Rows from block 3 of the encoder of a small image FSQ autoencoder, named by matrix and row number. Rows with one number within an expert belong to one neuron, the router's apart. Each number is 128 + 24 x the weight over its row's rms, rounded and kept within 0 to 255. All counts start at 0.
Before each expert's rows are labels from the 100 images, of 14976, where the router gives the expert most weight on average: "place" is the part of the image that holds the peak. Only what is clearly more common there than usual is listed. The data: photos of plants, animals and fungi (iNaturalist). In brackets: how many of the 100.
# router: router (encoder.blocks.3.mlp.router.weight, 32x128), inputs 64-127
# up: expert up (encoder.blocks.3.mlp.up, 32x128x128), inputs 64-127
# down: expert down (encoder.blocks.3.mlp.down, 32x128x128, transposed), outputs 64-127

# expert 7
place: middle left (54)
router.7 [171 118  91  99  95 128 151 113  83 166 141  57 119 154 130 124 153 135 125 119 129 119 118 105 117 146 121 115  65 133 132 125 121 101 146 129  78 112 160 123 124 124 141 141 116 105 138 104 163 128 129 101 155 126 110 149 118 135 109 139 145 154 140 170]
up.0 [ 96 132 115 124 104  78  68  79 123 105  94 112 112 133 150 139 126 100 121 139 155 133 134 124 101 114 192 111 104 110 157 131 103 105  82 141  87 121  99 160 126 126  98 152 107 113 139 125 145 125 125 110 113 136 100 147 125 107 137 121 114 144 121 101]
down.0 [123 155 120  97 106  99 125 134 129  84 108 150 103 155 111 140 130 116 126 124 116  96 125 149 152 120 119 142 114 143 131 129  95 114 113  81 100 142  89 129 130 134 104  76 147 124 120 156 103 161 143 125 135 108 124 150 157 126 175 147 101 117 117 140]
up.1 [ 90 117 111 133 109  88 104  97 141 160 111 133 127 117 125 126 125  97 125 154 109 102 133 127  68 148  90 154 102 135 120 142 101 119 136 112 117  88 129 151 119  97 117 138 125  95 158  95 112 145 147 110 140 111 118 122  98 156 135 163  86 112 120 122]
down.1 [139 107 108  98 159  91 166 100 125 162 106  66 133 161 112 156 116 109 139 114 109 121 126 150 162 122  86 137 145 147 142 100 108 130 146 149 107 143 104 138 125 117 154 151 118 122 113 101  99 165 111 188 161 134 126 131 158 130 123 111 143  69 126  85]
up.2 [165 108 111 132 116 111 127 112 149 150 120 146 146 143 105  78 126 136 113  77  94 173 170 142  94 114 107 190 149 144 140 141  89  97 120 120 109 106 140 141 113 148 109 130 106 105 131 119 115 109 107 129 110 150 144 165  93  97 147 127 103  88 113 126]
down.2 [ 92 132  63 141 171 100  75 108 114 155 123  93 129 114 164 166 165 134 150 119 122 148 130 122 114 119 101 120 154 126 125 111  74  96 102  92 113 116  92 171 131 127 142 153 133 105 157 123  92 143 107  96 166 131 117  92 133 163 140 149 158  49 101 172]
up.3 [130 109 122 143 193 126 179 121 133 125 109 151  89 148 145 144 130 117 105  43 142 150 109 147 117 121 101 125 121 117 121 113 125 126 130 125 134 122 150 103 167 109 121 110 123 114 128 152 133 109 148 142 118 127 121 102 125 167  96 169 125 121 103 121]
down.3 [112 103 184  82 119 138 145 108 138 168 134 152 196 105 107 158 119 111 154 151 131 119 106 140 103 108 158  71 126 107 117 141  93 127 120 151 136 151 164 138 128 113 130 132 113 185 124 117 109 103 115 138  97 123 175 134 125 159 128 104  90 168 151 132]
up.4 [146 126 151 135 126 122 148 129 162 139 144 154 134 137  84 124 116 178 124 150 108 142 117 121 125 135 155 109  99 105 117 149 125  68 113 138 107  77 144 115 137 146 126 160 153 143 155 156  94 138  87  82 170 127 145 146 123 128 130 134 116 136 137 149]
down.4 [111 112 136 123 115 142  93  83 158 124 138  90 117 115 124 133 128 117 120 128 101 175 114 101 108 126 184 139 116 125 143 106 128 144 129 110 138 111 142 127  83  91 124  85 164 144 111  93 134 122 135 124 137 126 108 133 152 157 143 152 114  78 126 173]
up.5 [116 129 143  70 117 115 102 102 139 133 151 137 165  74 159 107 113 152 156 108 110 178 116 106 154 106 131 134 171 115 136 122 115 142 111 108 121 104 119 150 147 148 155 137 120 104 120 165 165 148 102 106 122 134 128 106 102 124 123 142 150 125 167  91]
down.5 [122 159 198 137 146 122 112 101 138 144 123 162 115 135 130 103 126 177  90 111 148 128 103 116  85 112 180  99 126  91 120 100 147 112 153 158 153 147 120  79 129 157 110 150 136 157 148 139 121 148 157 136  95 127 137 140 154 125 197 124 104 136 129 148]
up.6 [134 124 114 108 103 103  97 109 106 170 111 122 131 134 150 115 153  36 135 130 130 101 118 128 141 141 140 190 165 135 136 137 123 119 141 138 109  89 117 110 161 128 139 123 148  87 151 100 136 118 122 104 110 131 121 140 128 159 103 127 133 118 102 122]
down.6 [152 117 130 142 118 114 105  91 123 122  80 107 119 154 102 138 126 121 107 141 106 157  97 150 141 123 122 140 136 143 126 125 108  84 153 187 135 132 119 142 106  91 107 142 169  94 114 119 116 154 135 144 141 162 139 121 159 105  78 160 141  98 100 111]
up.7 [138 129 110 118 109 111 121  82 182 147 128 183 140 102 117 115 111 116 107 139 125  71 121 126 121 150 131 138  94 170 111 143 153  93 107 156 136 127 164 136 152 103 135 128 130 123 122 120 149 170 135 113 155  94 114 140  84 110 129 155 118 148 135 168]
down.7 [132 124 134 178 139 178 141 151 123 116 135  66 122 173 102 154 114 159 124 126 114 121 127 124 123 130 135  92 126 122 142  87  98 160 143 107 110 138 144 147 133 107 142 102 132 118 112 113 127  96  92 176 117 139 125 137 137 131 188 139  98 101 132 125]
up.8 [116 117 110 122 146 161 114 108 134 104 132 100  74 120  94  96 144 145 109 118 123 144 111 117 125 130 102 129 133 140  67 147 123  93 159 145 146 115 158 151 146 164 121 121 126  95 109 137 146 156 120 189 146 145 161 106 134 119 147 165 107  94 118 127]
down.8 [151 155 186 117 150  75 124 125 130 117 163 144 165 126 138 145 113 175 112 131 159 139 142 126  80  90 128 124  94 102 166 138 120  91 132  99 118 107 128 113 148 141 146 137 105 110 124 153  98 157 157 119 160 131  99 125 146  96 159  97  98  87 138 143]
up.9 [143 128 152 110 114 113 135 152  96 144 141 177 162 130 133 171 117 144 122  87 150 151 140 146 133 122 135  97 139 110 126 148 133 140 132 146 113 139 154 140 142 113 124 105 141 116 152 122 129 121 102  78 103 125 142 143  79  92  99 123 106 141 136 135]
down.9 [109 165 170 108 104 134 130 104 121 123 164 119 152 152 134 122  99 135 126 148 185  76 134 112 105 114 142  65 137 109 151  96 110 112 129  86  96 151 104 110 149 147 106 156  81 115 125 149 192 143 171 135 136 136 127  99  94 110 169  78 112 136 115 121]
up.10 [141 146 176  87 123 142 110 106 156 140 138 139 176 111 139 157 101 141 153  99 129  90 140 139 103 118 106 154 135 151 167 102 109 129 135 148  88  96 128 161 130 127 124 114 149 120 138 152 133 120 100 140 161 134 142 140 105 137 152  99  69 155 137 167]
down.10 [122 147  78 165  94 133 153 120 114  87 147 133 134 123 130 126 133 104 126 154 114 163 163 124  94 136 111 115 132 133 140 134  98 121 150 130  69 143 121 101 117 142 146 118 127  71 119 177  97 129 123  97 150 126 161 138 171 144 190 106 114  99 151  90]
up.11 [153 147 137 160 107 119 126 107 136 182  81 151 147  82 148 122 115 114 135  97 143  50 138 140  91 128  84 169 115 126 154 131 107  99  91 118 106 153 155 112 114 135 111 106 123 128 132 140 138 119 125 129 116 145 130 108 136 138 190 135  92 136 112 152]
down.11 [163 135 103 156 152  96 144  98 125 121 143 160 146 110 154 133  99 122 105 127  99 131 149 172 121 127 128 152 103 179 104 123  69 111 155 108 126 140 135 164 123 132 169 134 121  91 139 167  90 108 120 116 163 106 130 126 135 141 124 102 136 106 111 129]

# expert 24
place: bottom right (32); middle right (27)
router.24 [135 117 136 121 104 169 105 107 111 151 135 138 141 155 126 129 142 135 161 111 117 135 154 109 143 101 121 143 181 130 120 142 141 117 139 110 149 123  91 133 128 151 140 142 136 150 200 169 137 174 102 148 123 117  90 104 131 118 157  95 167 166 104 142]
up.0 [122 118 164  97 108 175 135 108  44 130 153 143  87 132 123 100 162 119 116 118 142 103 144 112 103 105 113 134 136 110 147 137 113 143 110 146 128  97 127 139 111 119  97 147 145 137 112 140 136 126 125 147  98 162 111 131 105 125 131 117  99  94 176 131]
down.0 [ 93 120  94 162 133 142  97 123 130 121 134 163  99 154 151 123 131 117 158 106 157 163 127  93 136 136 119 174  87 152 153 110 136 138 162 185 115 113 123 116 154 131  89 151 124  80 130 112 118  90 107 131  88 127 140 122 135 145 164 132 141 159 100 139]
up.1 [143 147 116 162 131 145 152 155 102 116 127 123 137 151 156  87 129 116 112 125 159 131 125 113 111 142 120 103 143 122 114  89 136 122 120 148 130 135 119 129 146  89 144 145  99 140 147 104 155 101 181 132 169 142 122 169 180 140 151 116 114 110 152 130]
down.1 [186 111 103 154 194 135 130 129 132 128  76 113 103 135 154 104 165 146 160 112  97 127 107 142 141 105 120 122 134 145 132 117 159 121 155 187  95 130 120 121 128 138  98 123 149 150 138 125 108 133 136 136 145 121  99  95  87 154 128 128 158 132  96 161]
up.2 [108 135 158 121  95 118 115  70 159 161 133 128  77 138  82 146 133 106 128  94 125  70 109 135 147 122 149 158 119 156 119 156 107 155 116 103 123 125 105 127 129 124 112 119 135  69 116 117 154  95 118 159 118 152 127 128 108 104 147 133 105 110 149  92]
down.2 [100 124 122 121  96 114 161  71 114 104 122 172 141 146 144  92 119 105 117 147 130 154 148  87 126 141 162 132  63 137 138 133  98 122 108 118 114 136 113 144 112 165 128 128 125 123 137 122 141 121 109 101  72 115 120 105 128 148 189 150 119 127 141 157]
up.3 [100 146 151 152 105 129 155 107 141 157 117 156  75  93 110 154  91 136 116 104 114  90  99 129 130 111 101  97 147 122 120 141 191 151 123 156 113 160 101 165 146 134 132  83 128 118 134 156 121  64 138 125 163 129 128 120 140 128 145 116 120 134 114  93]
down.3 [ 64 126 147 159 138  96  94  95 159 106 160 111  86 160 140  97 142 104 142 145 127 133 111 139 134 129 112 106 112 111 131 144 162  92 129 121 139 147  88 111 139 150  90 116 127 162  92 119 100 132 148 145  82 118 147 153 148 157 133 127 119 128  92 154]
up.4 [147 140  86 114 140 144 183 112 127 156 134 124 156 168 158 139 113 143 139 166 136 153 154 133 137 102 179  94 116 108 118 101 162  92  94 148 135 115 162  95 148 119 144 111 135  90  45 101 147 110  97 154 167 121 173 119 142 132 128 104  94  81 110 124]
down.4 [167 104 133 107 137 133 109  82 146 145 140 178 166 108 109 182 169 122 130 126 172  90 152 116 134 170 115 139 132 168  86 132 165 114 124 111 147 104 142 153 141 123 132 131 141 112 169 168  82 124 166 105 153 165 110 127 132 111 139  98 168 132  98 131]
up.5 [127 143 122 129 107 149 117  85 126 134  81 161  92 114 123 168 129  87 137 105  85 151 138 136 156 138 135 133 108 109  86 143 112 131 144 104 150 106 114  99 105 132 129 122 145 171  97 136 126 191 123 118  99 129 113 123  99 140  87 117 111  93 126 147]
down.5 [145 106  91 154 136 157 172  90 168 121 124  91 125 146 155 151 142 177 108  94 154 165 174 117 118 109 152 125  90 145 140 123 135 180  73 106 115 138 144 136 133 146 166 123 117 112  95 124 167  86 116 136 115 123 148 106 112 117 119 124 122 139 141 114]
up.6 [170 135  85  89 185 131 142 148  92 108 132 115 152 114 149 150 101 141 132 112 111 109 133 189 108 137 141 110 149  91 130 164 116 118 112 124 147 109 137 118 120 129 125 101 152 162  93 124 136 168 102 109  86 142 108 161  93 149 151  96 150  79 123 139]
down.6 [123 170 129 190 173 180 100 120 120 132 112 146 148 124 125 118 111 164 108 107 151 141 138 140 123 112 117 156 116 128 154 115 136 118 130 106 139 145 163 121 122 142 114 111  99 103 139 131 154 112 153 153  80 146 146 144 139 110 112  79 132 157 148 160]
up.7 [139 132 137 136  94  98 146 141 116 143 120 114  94 135 127 131 157 111 128 100 136 140 130 111 103  75 141 140  85 143 116 119 173 154 121 162 113 119  71 132 129 114 137 164 119 150 155 138 133 105  90 113 110 150 105 115 107 124 152 121 136 126 143 157]
down.7 [106 145 157 140 147 116 111  56 133 142 128 105 137  95  82 115 128 125 146 121 110 110 131 169 150 118 131 120 102  96 106 157  75 108 120 113 152 127 103 129 122 119 143 157 140  72  97 142 163 100  78 142  90 117 138 123  94 143 104 153 128  79  99 127]
up.8 [100 131 136 139 112 153 101 132 118  82 145 148 132 110 159 114 112 121 121 119 117 123 138 158 121 131 110 121 114 157 129 163 111 125 112 107 143 130 147 140 130 181 134 112 128 157 149 170  96 153 124 146 105 109 114 121 132 179 156 225 172 168 109 143]
down.8 [102 117 159 115  81 116 146 157 124 130 153 104 128  81 121 125 119 107 109 123  90 111 122 151  86 156 127 120 109  98 114 132 169 121 125 141 110 153 100 144 120 117  98  97 112 132 106 153 120 141 134 127 149 151 156 169 128 139 146 122 115 130 152  77]
up.9 [150 146 150 127  99  98 141 201 107 116 110  76 140 126 135 117 139 139 139 133 114 112 145 145 107  97 126 144 144  98 162 140 110 142 118 132 156 122 105 137 117  78 145 135 116 130 130 101 129 135 134 145  76 115 141 145 113 115 141  87  97  92 162 155]
down.9 [168 153 149 126 120 154 112  76 153 132  85 121 151 114 127 155  94 133 118 122 130 112 108 112  83 124 136 114 114 131 136 136  28 132 134  94 111 111 130 126 140 147 138 163  96 102 131 153 150 136 121 108 115 122 149 137 103  94 150 120 115  99 130 132]
up.10 [137 110 121 146 135 122 153 189 111 126  96 122 102 154 141 128 133 120 138 155 110 118 140 168 157 150 135 114 122 158 112 103 182  90 128 162 127  97 126 160 126 171 131 149 114 103 140 155 142  53 172 111 142 103 141 101 137 140 118 147 112 172 116 124]
down.10 [124  80 182  66 171 157 132 134 118 113 130  64 129 132 140 143 178 111 111 139 160 128 141 122 136 126 150  90 130 107 114 151 188  97  99  87 137 143 117 103  80 126 109  99 135 134 117 142 131 133 141 136 133 119 167 136 111 121 103 116 139 133 105 107]
up.11 [104 160 101 132 129  98 142 138 127 132 130  98 163 119 134 141 145 160 113 112 115 140 143 182 100 138 119 104 107 140 151 127 125 145 170 166 155 141 131 105 149 135 123 134 157 143 116 115 131 141 170 152 141 123 149 139  87 102 116 141 155 104 131  57]
down.11 [128  78 193 120 158 124 128 153 113 109 141 187 172 105 102  96 127 117  89 107 147  99 103 133 153 131 150 134 112 127 134 151 113 115 125 123 142 128 105  86 140 142 103 137 133 122 140 128 145 120 113 116 144 140 129 137 124 104 164 123 142 150 124 142]

# expert 22
place: middle left (27)
router.22 [128 127 167 164  73  76 102  86 166 114 132 104 113 131 118 128 133 133 152 169 118 113 129 132 127  98 119 123 111 127 140 169  99 159 125  97 160 115 105 162 122 131 114 122 124 136 103 139  98 184 148 130 137 132 137  78 124  84  83  93 152 134 135 136]
up.0 [139 191 152 136 115 126 121 144  92 105  84 122 164 105 178 147 117 149 138 149 146 109 110  90 135  87 137 101 143 126 133  88 151 144 118 170 120 112 150 176 124 159 160 142 103 108 155 104 128 121 107  87 155 165 127  75 116 109 100 107 135 173 145 145]
down.0 [112 158 164 117 113 122 102 143  99 126 113 147 153 113 136 151 126 104 125 157 122 136 115 165 123 116 127 113 173 105 139 150 113 102 162  88 187 106  97 186 125 127 112 144 144 154 108 130 118 125 124 135 128 132 135 147 178 142 130 128 148 130 138 104]
up.1 [132 151 114 124 111 121 139 104 140 148 126 172 111 178 134 104 139 122 133 119 109 112 124 107 101 150  98 113 147 157 118 123  77 156 109 114 131 117 167 107 120 137 135 140 129 131  77 165 153 126 142  89 158 105 153  95 137  79  89 147 159 139 134 125]
down.1 [127 111 142 148 139 179 152 120 135 113 149  97  84 147 124 121 120 150 133 125 132 127  79 120 190 119 138 121 108 102 151 128 171 120 138 126 154 147 123 130 124 148  85 125 137 132 101 109 154 120 131 142 133 121 145 113 127 128 216 147 145 158 125 158]
up.2 [142 123 136 137 132 106 115 106 146 157 127 129 119 124 106 146  85 144 108 143 156 145 151 162 114 122 107 156 158 111 140 108 155 120 121 114 129 145 143 133 126 152 123  96 129 160 103 194  80 152 130 157 108 128 168 145  96 180 125 149 180 127 136 143]
down.2 [118 112 125 147 123 126 139 186 135 127 127 152 136 129 168 170 146 132 142  91 161 129  91 105 134 160 100 144  75 142 112 118 145 133 120 137 114 141  96 129 128  80 129 130 129 129 133 146 140 138 126 109  91 145 139 139 115 142 143 172 112 121 158  84]
up.3 [ 97 116 138 123 165  78 107 112 132  96 113 120 115 118 125 103 117 142 120 152 109  74 139 162 125 153 151  91 111 163 135 128 149 127 126 150 112 149 157 131 114 151 139 192 162 133 113 132 128 102 168 145 177 129 119 141 133 126 125 134 170 176  87 144]
down.3 [ 97 107  91  94 113 138 154 170 177 142 129 112 157 114 104 110 153 113 121 111  96 139  93 122 155 175 149 141 127 111 120 128 110  94 145 144 126 120 127 149 123 109 138  98 151 135 111 145 129 140  89 127 199 139 135  96 143 116  69 157 129 119 154 114]
up.4 [142 110 147 165 129 144 127  79 167 136 123 196 113 130  94 151  95 131 117 124 109  79 124 135 101 110 149 120 131 138 124 122  88 118  71 157 104 108 129 132 164 116 100 123 128 137 168 178 128 120 162 186 158 138 126 122 159 105 171 129  97 151 125 129]
down.4 [126 134 122 109 117 169 146 152 136 102 141 110 153 103 142 180 144 124 138 154  85 118 100 128 176 135  97 103 140 139 109 114  98 154 136 170 104 130 111 159 114 126 131 147 142 103 149 119 150 122  99 170 136 128 113  98 150 129  89 157 108  73 178 129]
up.5 [106 103 159 105 119 131 108  95 177 149 116 102 100 126 150 162 140 148 136 161  93 104 145 145 157 112 176 165 136 127 156 143 162 129 120 130 122 103 115 147 110 143 146 166 118 129 104 133 148 132 145 148  95 134 117 135  90 139 164 108 168 163 116 134]
down.5 [120 141 137 105 100 151 156 144 127 114 145  83 158 140 153  99 131 141 172 128 149 105  74 108  99 126 133 160 121 168 123 137 133 152 145 105  81 126 113 154  99 144 119 118 120 122 128 131 131 107 126 115 126 115 129 111 117 125 197 132 105 113  90 122]
up.6 [153 114 135 144 117 127 132 120 120 154 146 116 117 117 137 122  94 102 135 106 150 127 110 147 122 119 161 112 110  93 109 157 104 105 189 112 143 153 178 110 131 134 133 126 154 118 126 121 126  96  92 139  93 152 107 164 119 135 102 105  94 111 208 157]
down.6 [142 138 128 132  98 131 175 151 171  87 133 135 152 161 113 138 132 140 132 147 158 160  86 118 112 150  87 107 107 146 119 142 110  98 136 120 108 143 142  85 154 154 126 122 121 136 137 124 158 126 160 123 165 121 115 140 117 141 122 102 111 133 126  97]
up.7 [144 122 131 126 146 139 175 180 115 135 133  78 131 131 128 116 140 125 138  93 145 133 124 132 105 106 164 129 136 135 116 117 127  86 154 164 121 108 148 129 126 120  75  95 113 158 174 121 107 136 153 107 140 121 114 160 138 127 132 105 136 176 117 100]
down.7 [139 136 155 110 136 132 116  54 108 170 161 144 190 124 100 126 112 116 112 132 167 138 116 137 124 126 143 167 121 137 137 134 106 106 129  71 137 144 140 165 113  97 161 126 108 144 107 162 153 137 116 129  62 127  89 133  95 140 119 120 116 148 110 128]
up.8 [ 99 140 143 139 118  94  91 105 153 126 102 142 141 131 116 154 130 113 143 161 104  72 126 116 131 138 181 207  91 119 134 125 111 129 122 137 116 110 158 127 118 131 146 146 115 117 149 134  81 118 114 150 108 127 133 114 140 173 132 137  83 127 151 146]
down.8 [123 129  64 114 146 139 124 120 145 146 137 129 144 118 101 100 145 116 134 112  99 142 110 107 140 202 119 145 162 137  96 127 115 118  96 126 129 111 163 163 137  93 102 156 134 145 133 101 129 141 132 116 173 135 101 113 104 117 143 135 129 109 125 129]
up.9 [141  98 101 136 121 102 108 125 146 118 127 218 163 145 150 114 160  99 116 139 143 142 129 132 140 135 103 153 150 151 125 139  97  98 119 126 114 148 178 113 151  78 139 119 144  81 148 174 111 127 129 129 148 127 139 123 116 135 115 172 149 184 132 133]
down.9 [120 121 128 141 179 122 136 166 120 150 110  75  54 114  93 137 151 159 120  90 120 128 136 136 147 111 130 126 142 143 144  78 228 169 114 142 120 111 157 109 132 141 139 100 126 158 150 104 132 125 102 141 144 159 141 137 135 113 102 159 119 128 135 120]
up.10 [148 111 132 145 133 146 164  78 162 134 120 162 131 142 127 190 108 119 144 160  94 146 114 159 101 133 120 109 126  92 156 140 149 148 133 145 147 123 101 137 151 143 148 132 142 112  87 159 114 114 105 160 109 148 144 123 116 162 153 118 124 120 152 109]
down.10 [124 143 153 155 142 155  85 158  98 105 144 138 108 112 173 161 132 162 179 124 117 130 161 119 119 167 145 140 121  83 131 159 119  88 146  79  74  83  93 151 115 136 126 143 120  90 128 140 121 109 142 107 114 113 138  97 159 109 153 131 100 124 141 108]
up.11 [140 119 137 126 114 142 115 126  95 181 139  77  80 144 113 147 130  94 116 121  98 149 129 134 148 112 126 158 129 105 128 160 154  79 152 101 142 147 140 118 139 126  90 104 128 105 137  90 127 130  45 114 107 141 112 160 100 139 120 141  95 122 155 113]
down.11 [115 137 112 126 139 133 184 104 166 107 121  70 125 160 125 112 110 133 108 136 155 141 123 133  90 130  92 158 122 125 145 128 150 117 143 104  90 120 154 108 142 142 124 106 141 146 135 151 140 135 150 107 136 100 124 144 111 154 182 141 125 117 143 116]

# expert 11
place: bottom centre (28)
router.11 [128 140  82 127 107 155 210 174  81 151 124 100 144 124 135 128 123 140 108 120 152 205 129 112 130 172 148 130 123 113  86  98 135 114 136 183 150 155 132  93 134 146 143 143 116  92 126 118 142  97 111  68 117 111 125 143 134 173  94 122 144  99 104 116]
up.0 [141 144 136 163 136 120 154  99 127 144 139 126  60 152 135 191 125 118 101 141 119 123 135 142 120 135 111 140 128 153  95 130 122  78 110 129 146  98 160 117 119 159 100 143 126 131 111 112 147 182 117 167 163 121 123 119 143 180  92 142 144  79 106 180]
down.0 [130 133 124 197 102 116 130 140 139 113 144 143 137 142 143 138 117 144 109 105 106 135  91 110 140 123 114 126 133 107 133 104 144 121 105 176 142 136 126 164 132 157 149 143 137  90 144 103 160 140 121 122 103 129 125 141 132 110 116 137 105 143 136 131]
up.1 [173 192 142 109 131 136 112 113  94  88 141 113 148 137 122 123 151  80 128 169 118  92  94 119 141 126 150 133  74 104 167 138 111 107 134 168 133 130 139 128 151 160 148  80 153 105 128 110 103 136 137 165 146 135 144 172 113  73 119 120 120 114 125 158]
down.1 [139 119 110 124 126 190  98 168 146 136 131 133 159 143 121 140 120 162 137 121 138 109  93 128  99 140 101  92 128 116 143 111 170  94 120 157  52 129 132 139 128 136 108 154 128 111 157 185 101 121 155  84 144 130 133 138 125 112 152 122 157 120 132 135]
up.2 [145 108  81 127  94 133 113 111 123 166 133 186 103 152 154 143 116 142 126 146 133 131 126 137 147 121  77 154 161 129 125 136  95 118 101 117 190 115 140 119 122 104 144 128 101  91  88 159 148 150 108 127 107 124 134 166 140 133 148 134 158 101 137 121]
down.2 [164 106 117 195 158 187 148 115 105 143 108  98 117  75 128 136 128 164 125 143 157  93 124 104 134 123 117 107 142  99 142 109 113 112 107  98 115 115 140 112 141 144 105 106 120  81 139  89 170 136 126 183 104 121 160 149 121  96 186 129 184 157 120 162]
up.3 [127 130 126 184 149 109 160 158 143 155 156 154  95 126  89 113 126 165 132 149  99 128 118 135 139 112 105 150 127 130 149  79 165 138 139 129  98 166 108 165 134 131  86 103 150  83 125 142 150 107 130 161 177 151 128 120 109 137 119 142 102 146  96 113]
down.3 [101 108 114 125 137 132 146 216 122 118 149 101 141 139 120 100 108 156 137 140  92 133 129 139 143 144 130 108 111 104 175 136 192 131 123 153 124 139 102 138 136 103 105  97 150 168 108 119 116  95 139 174 122 147 138 129 155 121 118 151 108 121 140 106]
up.4 [117 125 142 152 129 115 110 136 134 129  92 125 146 160 147 121 174 117 120 153  98 182 100 116 111 114 141 139 143 127 154 169 143 110 113 116 100 125 127 140  78 125 133 100 151 132 147  88  97 132 138 164  96 123 113 115 107  88 108 153 148 172 179  77]
down.4 [125 152 123 167 125 143 102 114 104 110 111 144 133 125  94 127 125 125 132 157 149 118  83 127 112 107 135 131 149 136 139 134 111 102 150 136 149 147 111 168 120 119 124 148 129  77  64 148  97 137 162 149 130 116 115 133 122 130 146 111 120  92  80 147]
up.5 [ 94 153 161 142 113 150 105 155 121  96 153 161 141 136  71 115 126 131 154 140 124 143 173 155 136  77  64 129 143 144 131 132  86 118 114 109 120 152 129 162 130 153 122  73 126 120 136 109  90 132 108 146 164 157 103 135 128 114 108 111 105 130 135 110]
down.5 [125 131 126  92 157 173 127 130 116 120  99 147 176 133 108 165 126 103 142 156 126 129 139 128 143 113 134 100 163 135 103 106 110  92 136 130 142 133 109 122 130 112 147 176  93 144 113 172  88 127 163 154 147 153 119 117 136 170 110 130 118 108 126 141]
up.6 [131 133 121 110 117 128 130 161 127 144 155 105 142  59 141 150 109 125 124 102 113 161 119 151 144 115 155 162 167 134 149 148 123 113 111 128 123 119 105 158 126 180 114  94 118 100 101 130 132 156 107 119 178 131 103 106 111 166 125 161 122 189 136 151]
down.6 [123 142 108 158 121  74 155  97 104 118 151 164 191 150 115 120 100 114  98 127  92 124 150 148 154  80 146 135 124 154 124  98  74  85 152 140 135 134 113 102 134 146 147 140 119 128 137 134 155 137  98 116 121 118 138 146 102 137 133 136 135 166 128 124]
up.7 [166 144 136 100 101 115 126  99 138 120 140 119 130 131 115 175 113 140 102 108 165 124 108 136  85 103 210 127 147 173 119 145 147 121  81 146 155 126  97 115 116 143 120 115 121  91 156 125 115 146 155 159 138 133 101 109 112 148 127 128 133 160 128 126]
down.7 [128 137 178 128  85  65 124 103 130 113 165 204 172 123 148 133 137 112 110 152 148 135 148 132 135 118 192 130  90 142 148 133  90 159 136 101 153 113 124 108 122 154 133 104 105 139 151 116 159 141 110  69 128 148 145 136 127 119 102 134 118 123  95 104]
up.8 [102 108 120 157  82 120 105 169 126 103 113 125 127 124 147 132 131 111 119 166  89 152 132 114 129  74 124 160 128  97 130 128 164 141 122  87 119 157 116 146 110 128 146 156 120  79 144 129 119 132 149 133  91 132  62 147 115 156  87 142 149 149 207 131]
down.8 [164 126 106 144 139 109 137 101 113 128  97  99 130 161  90 154 124 128 141 173 100 119 131 133 138  94 115 107 142 128 106 114  96 110 112 132 104 135 115 156 121  79 131 165 106 114 132 178 132 152 133 150 146 118 135 102 118 137  95  88 173  81  87 166]
up.9 [145 117 118 113 136 154 121 137 166 123 159 102  89 164  89 118  77 145 143 124 116 135 127 131 127 142  84  99 171 119 186 112  99 140 152 124 146 126 118 172 144 124 133 118 120 130 130 146 119 118 119  96  80 125 146 152 140 124 173 117 134 109  97 172]
down.9 [129 111 185 169 142 154  77 148 146 117  97 136 131 116 152 148 136 165 143 137 122 106 124 127  91 122 138 123 154 120 147 137 143  68 101 117 146 123 126 160 130 153  82 127 121 157 175 140 159 114 127 132 145 115 128 110 131 147 147 126 120  94 152 104]
up.10 [157 133 123 145 144 130 133 114  93 143 131 118  95 120  91 152 152 125 103 111 112 171 120 155 140 129 135 148 158  95 111 136 122 107 133 118 154 115 143 104 115 143  83 110 124  90 115 115 131 150  72 121 130 161 132 138 121 113 106  58 141 106 149 134]
down.10 [145 174 117 120 104 113 115 126 103 133 154 115 158 113 154 176 122 131 128  96 133 116 129  99 100 135 126 144 119 147 120  89 122 192 110 180 141 133 122 116 158 143 143 131  98 126 167 108 155 141 139 112 167 154  91  68  93 122 147 120 133 109 160 135]
up.11 [152 140 109 130 197 118 102 109 138 118 137  98 151 115  97 127 108 108  90 128 142 130 105 145  94 125 122 159 156 131 141 120 134 122 102 138 111  98 166 103 139 140 114 102 175 142 145 110 123 148 118 122 118 147 131 128 123 127 137 119 148 103 145 151]
down.11 [145 157 122 128  81 126  57 136 137 130 138 158 142 162 112 101 117 150  93  87  93 115 130 112 109 126 135 149 128 126 143 101 139 108 137 151 113 137  95 130 155 130 115 158 113 101 190 113 103 128 117  67 194 132  79 107 126 123 163 134 110 111 142 127]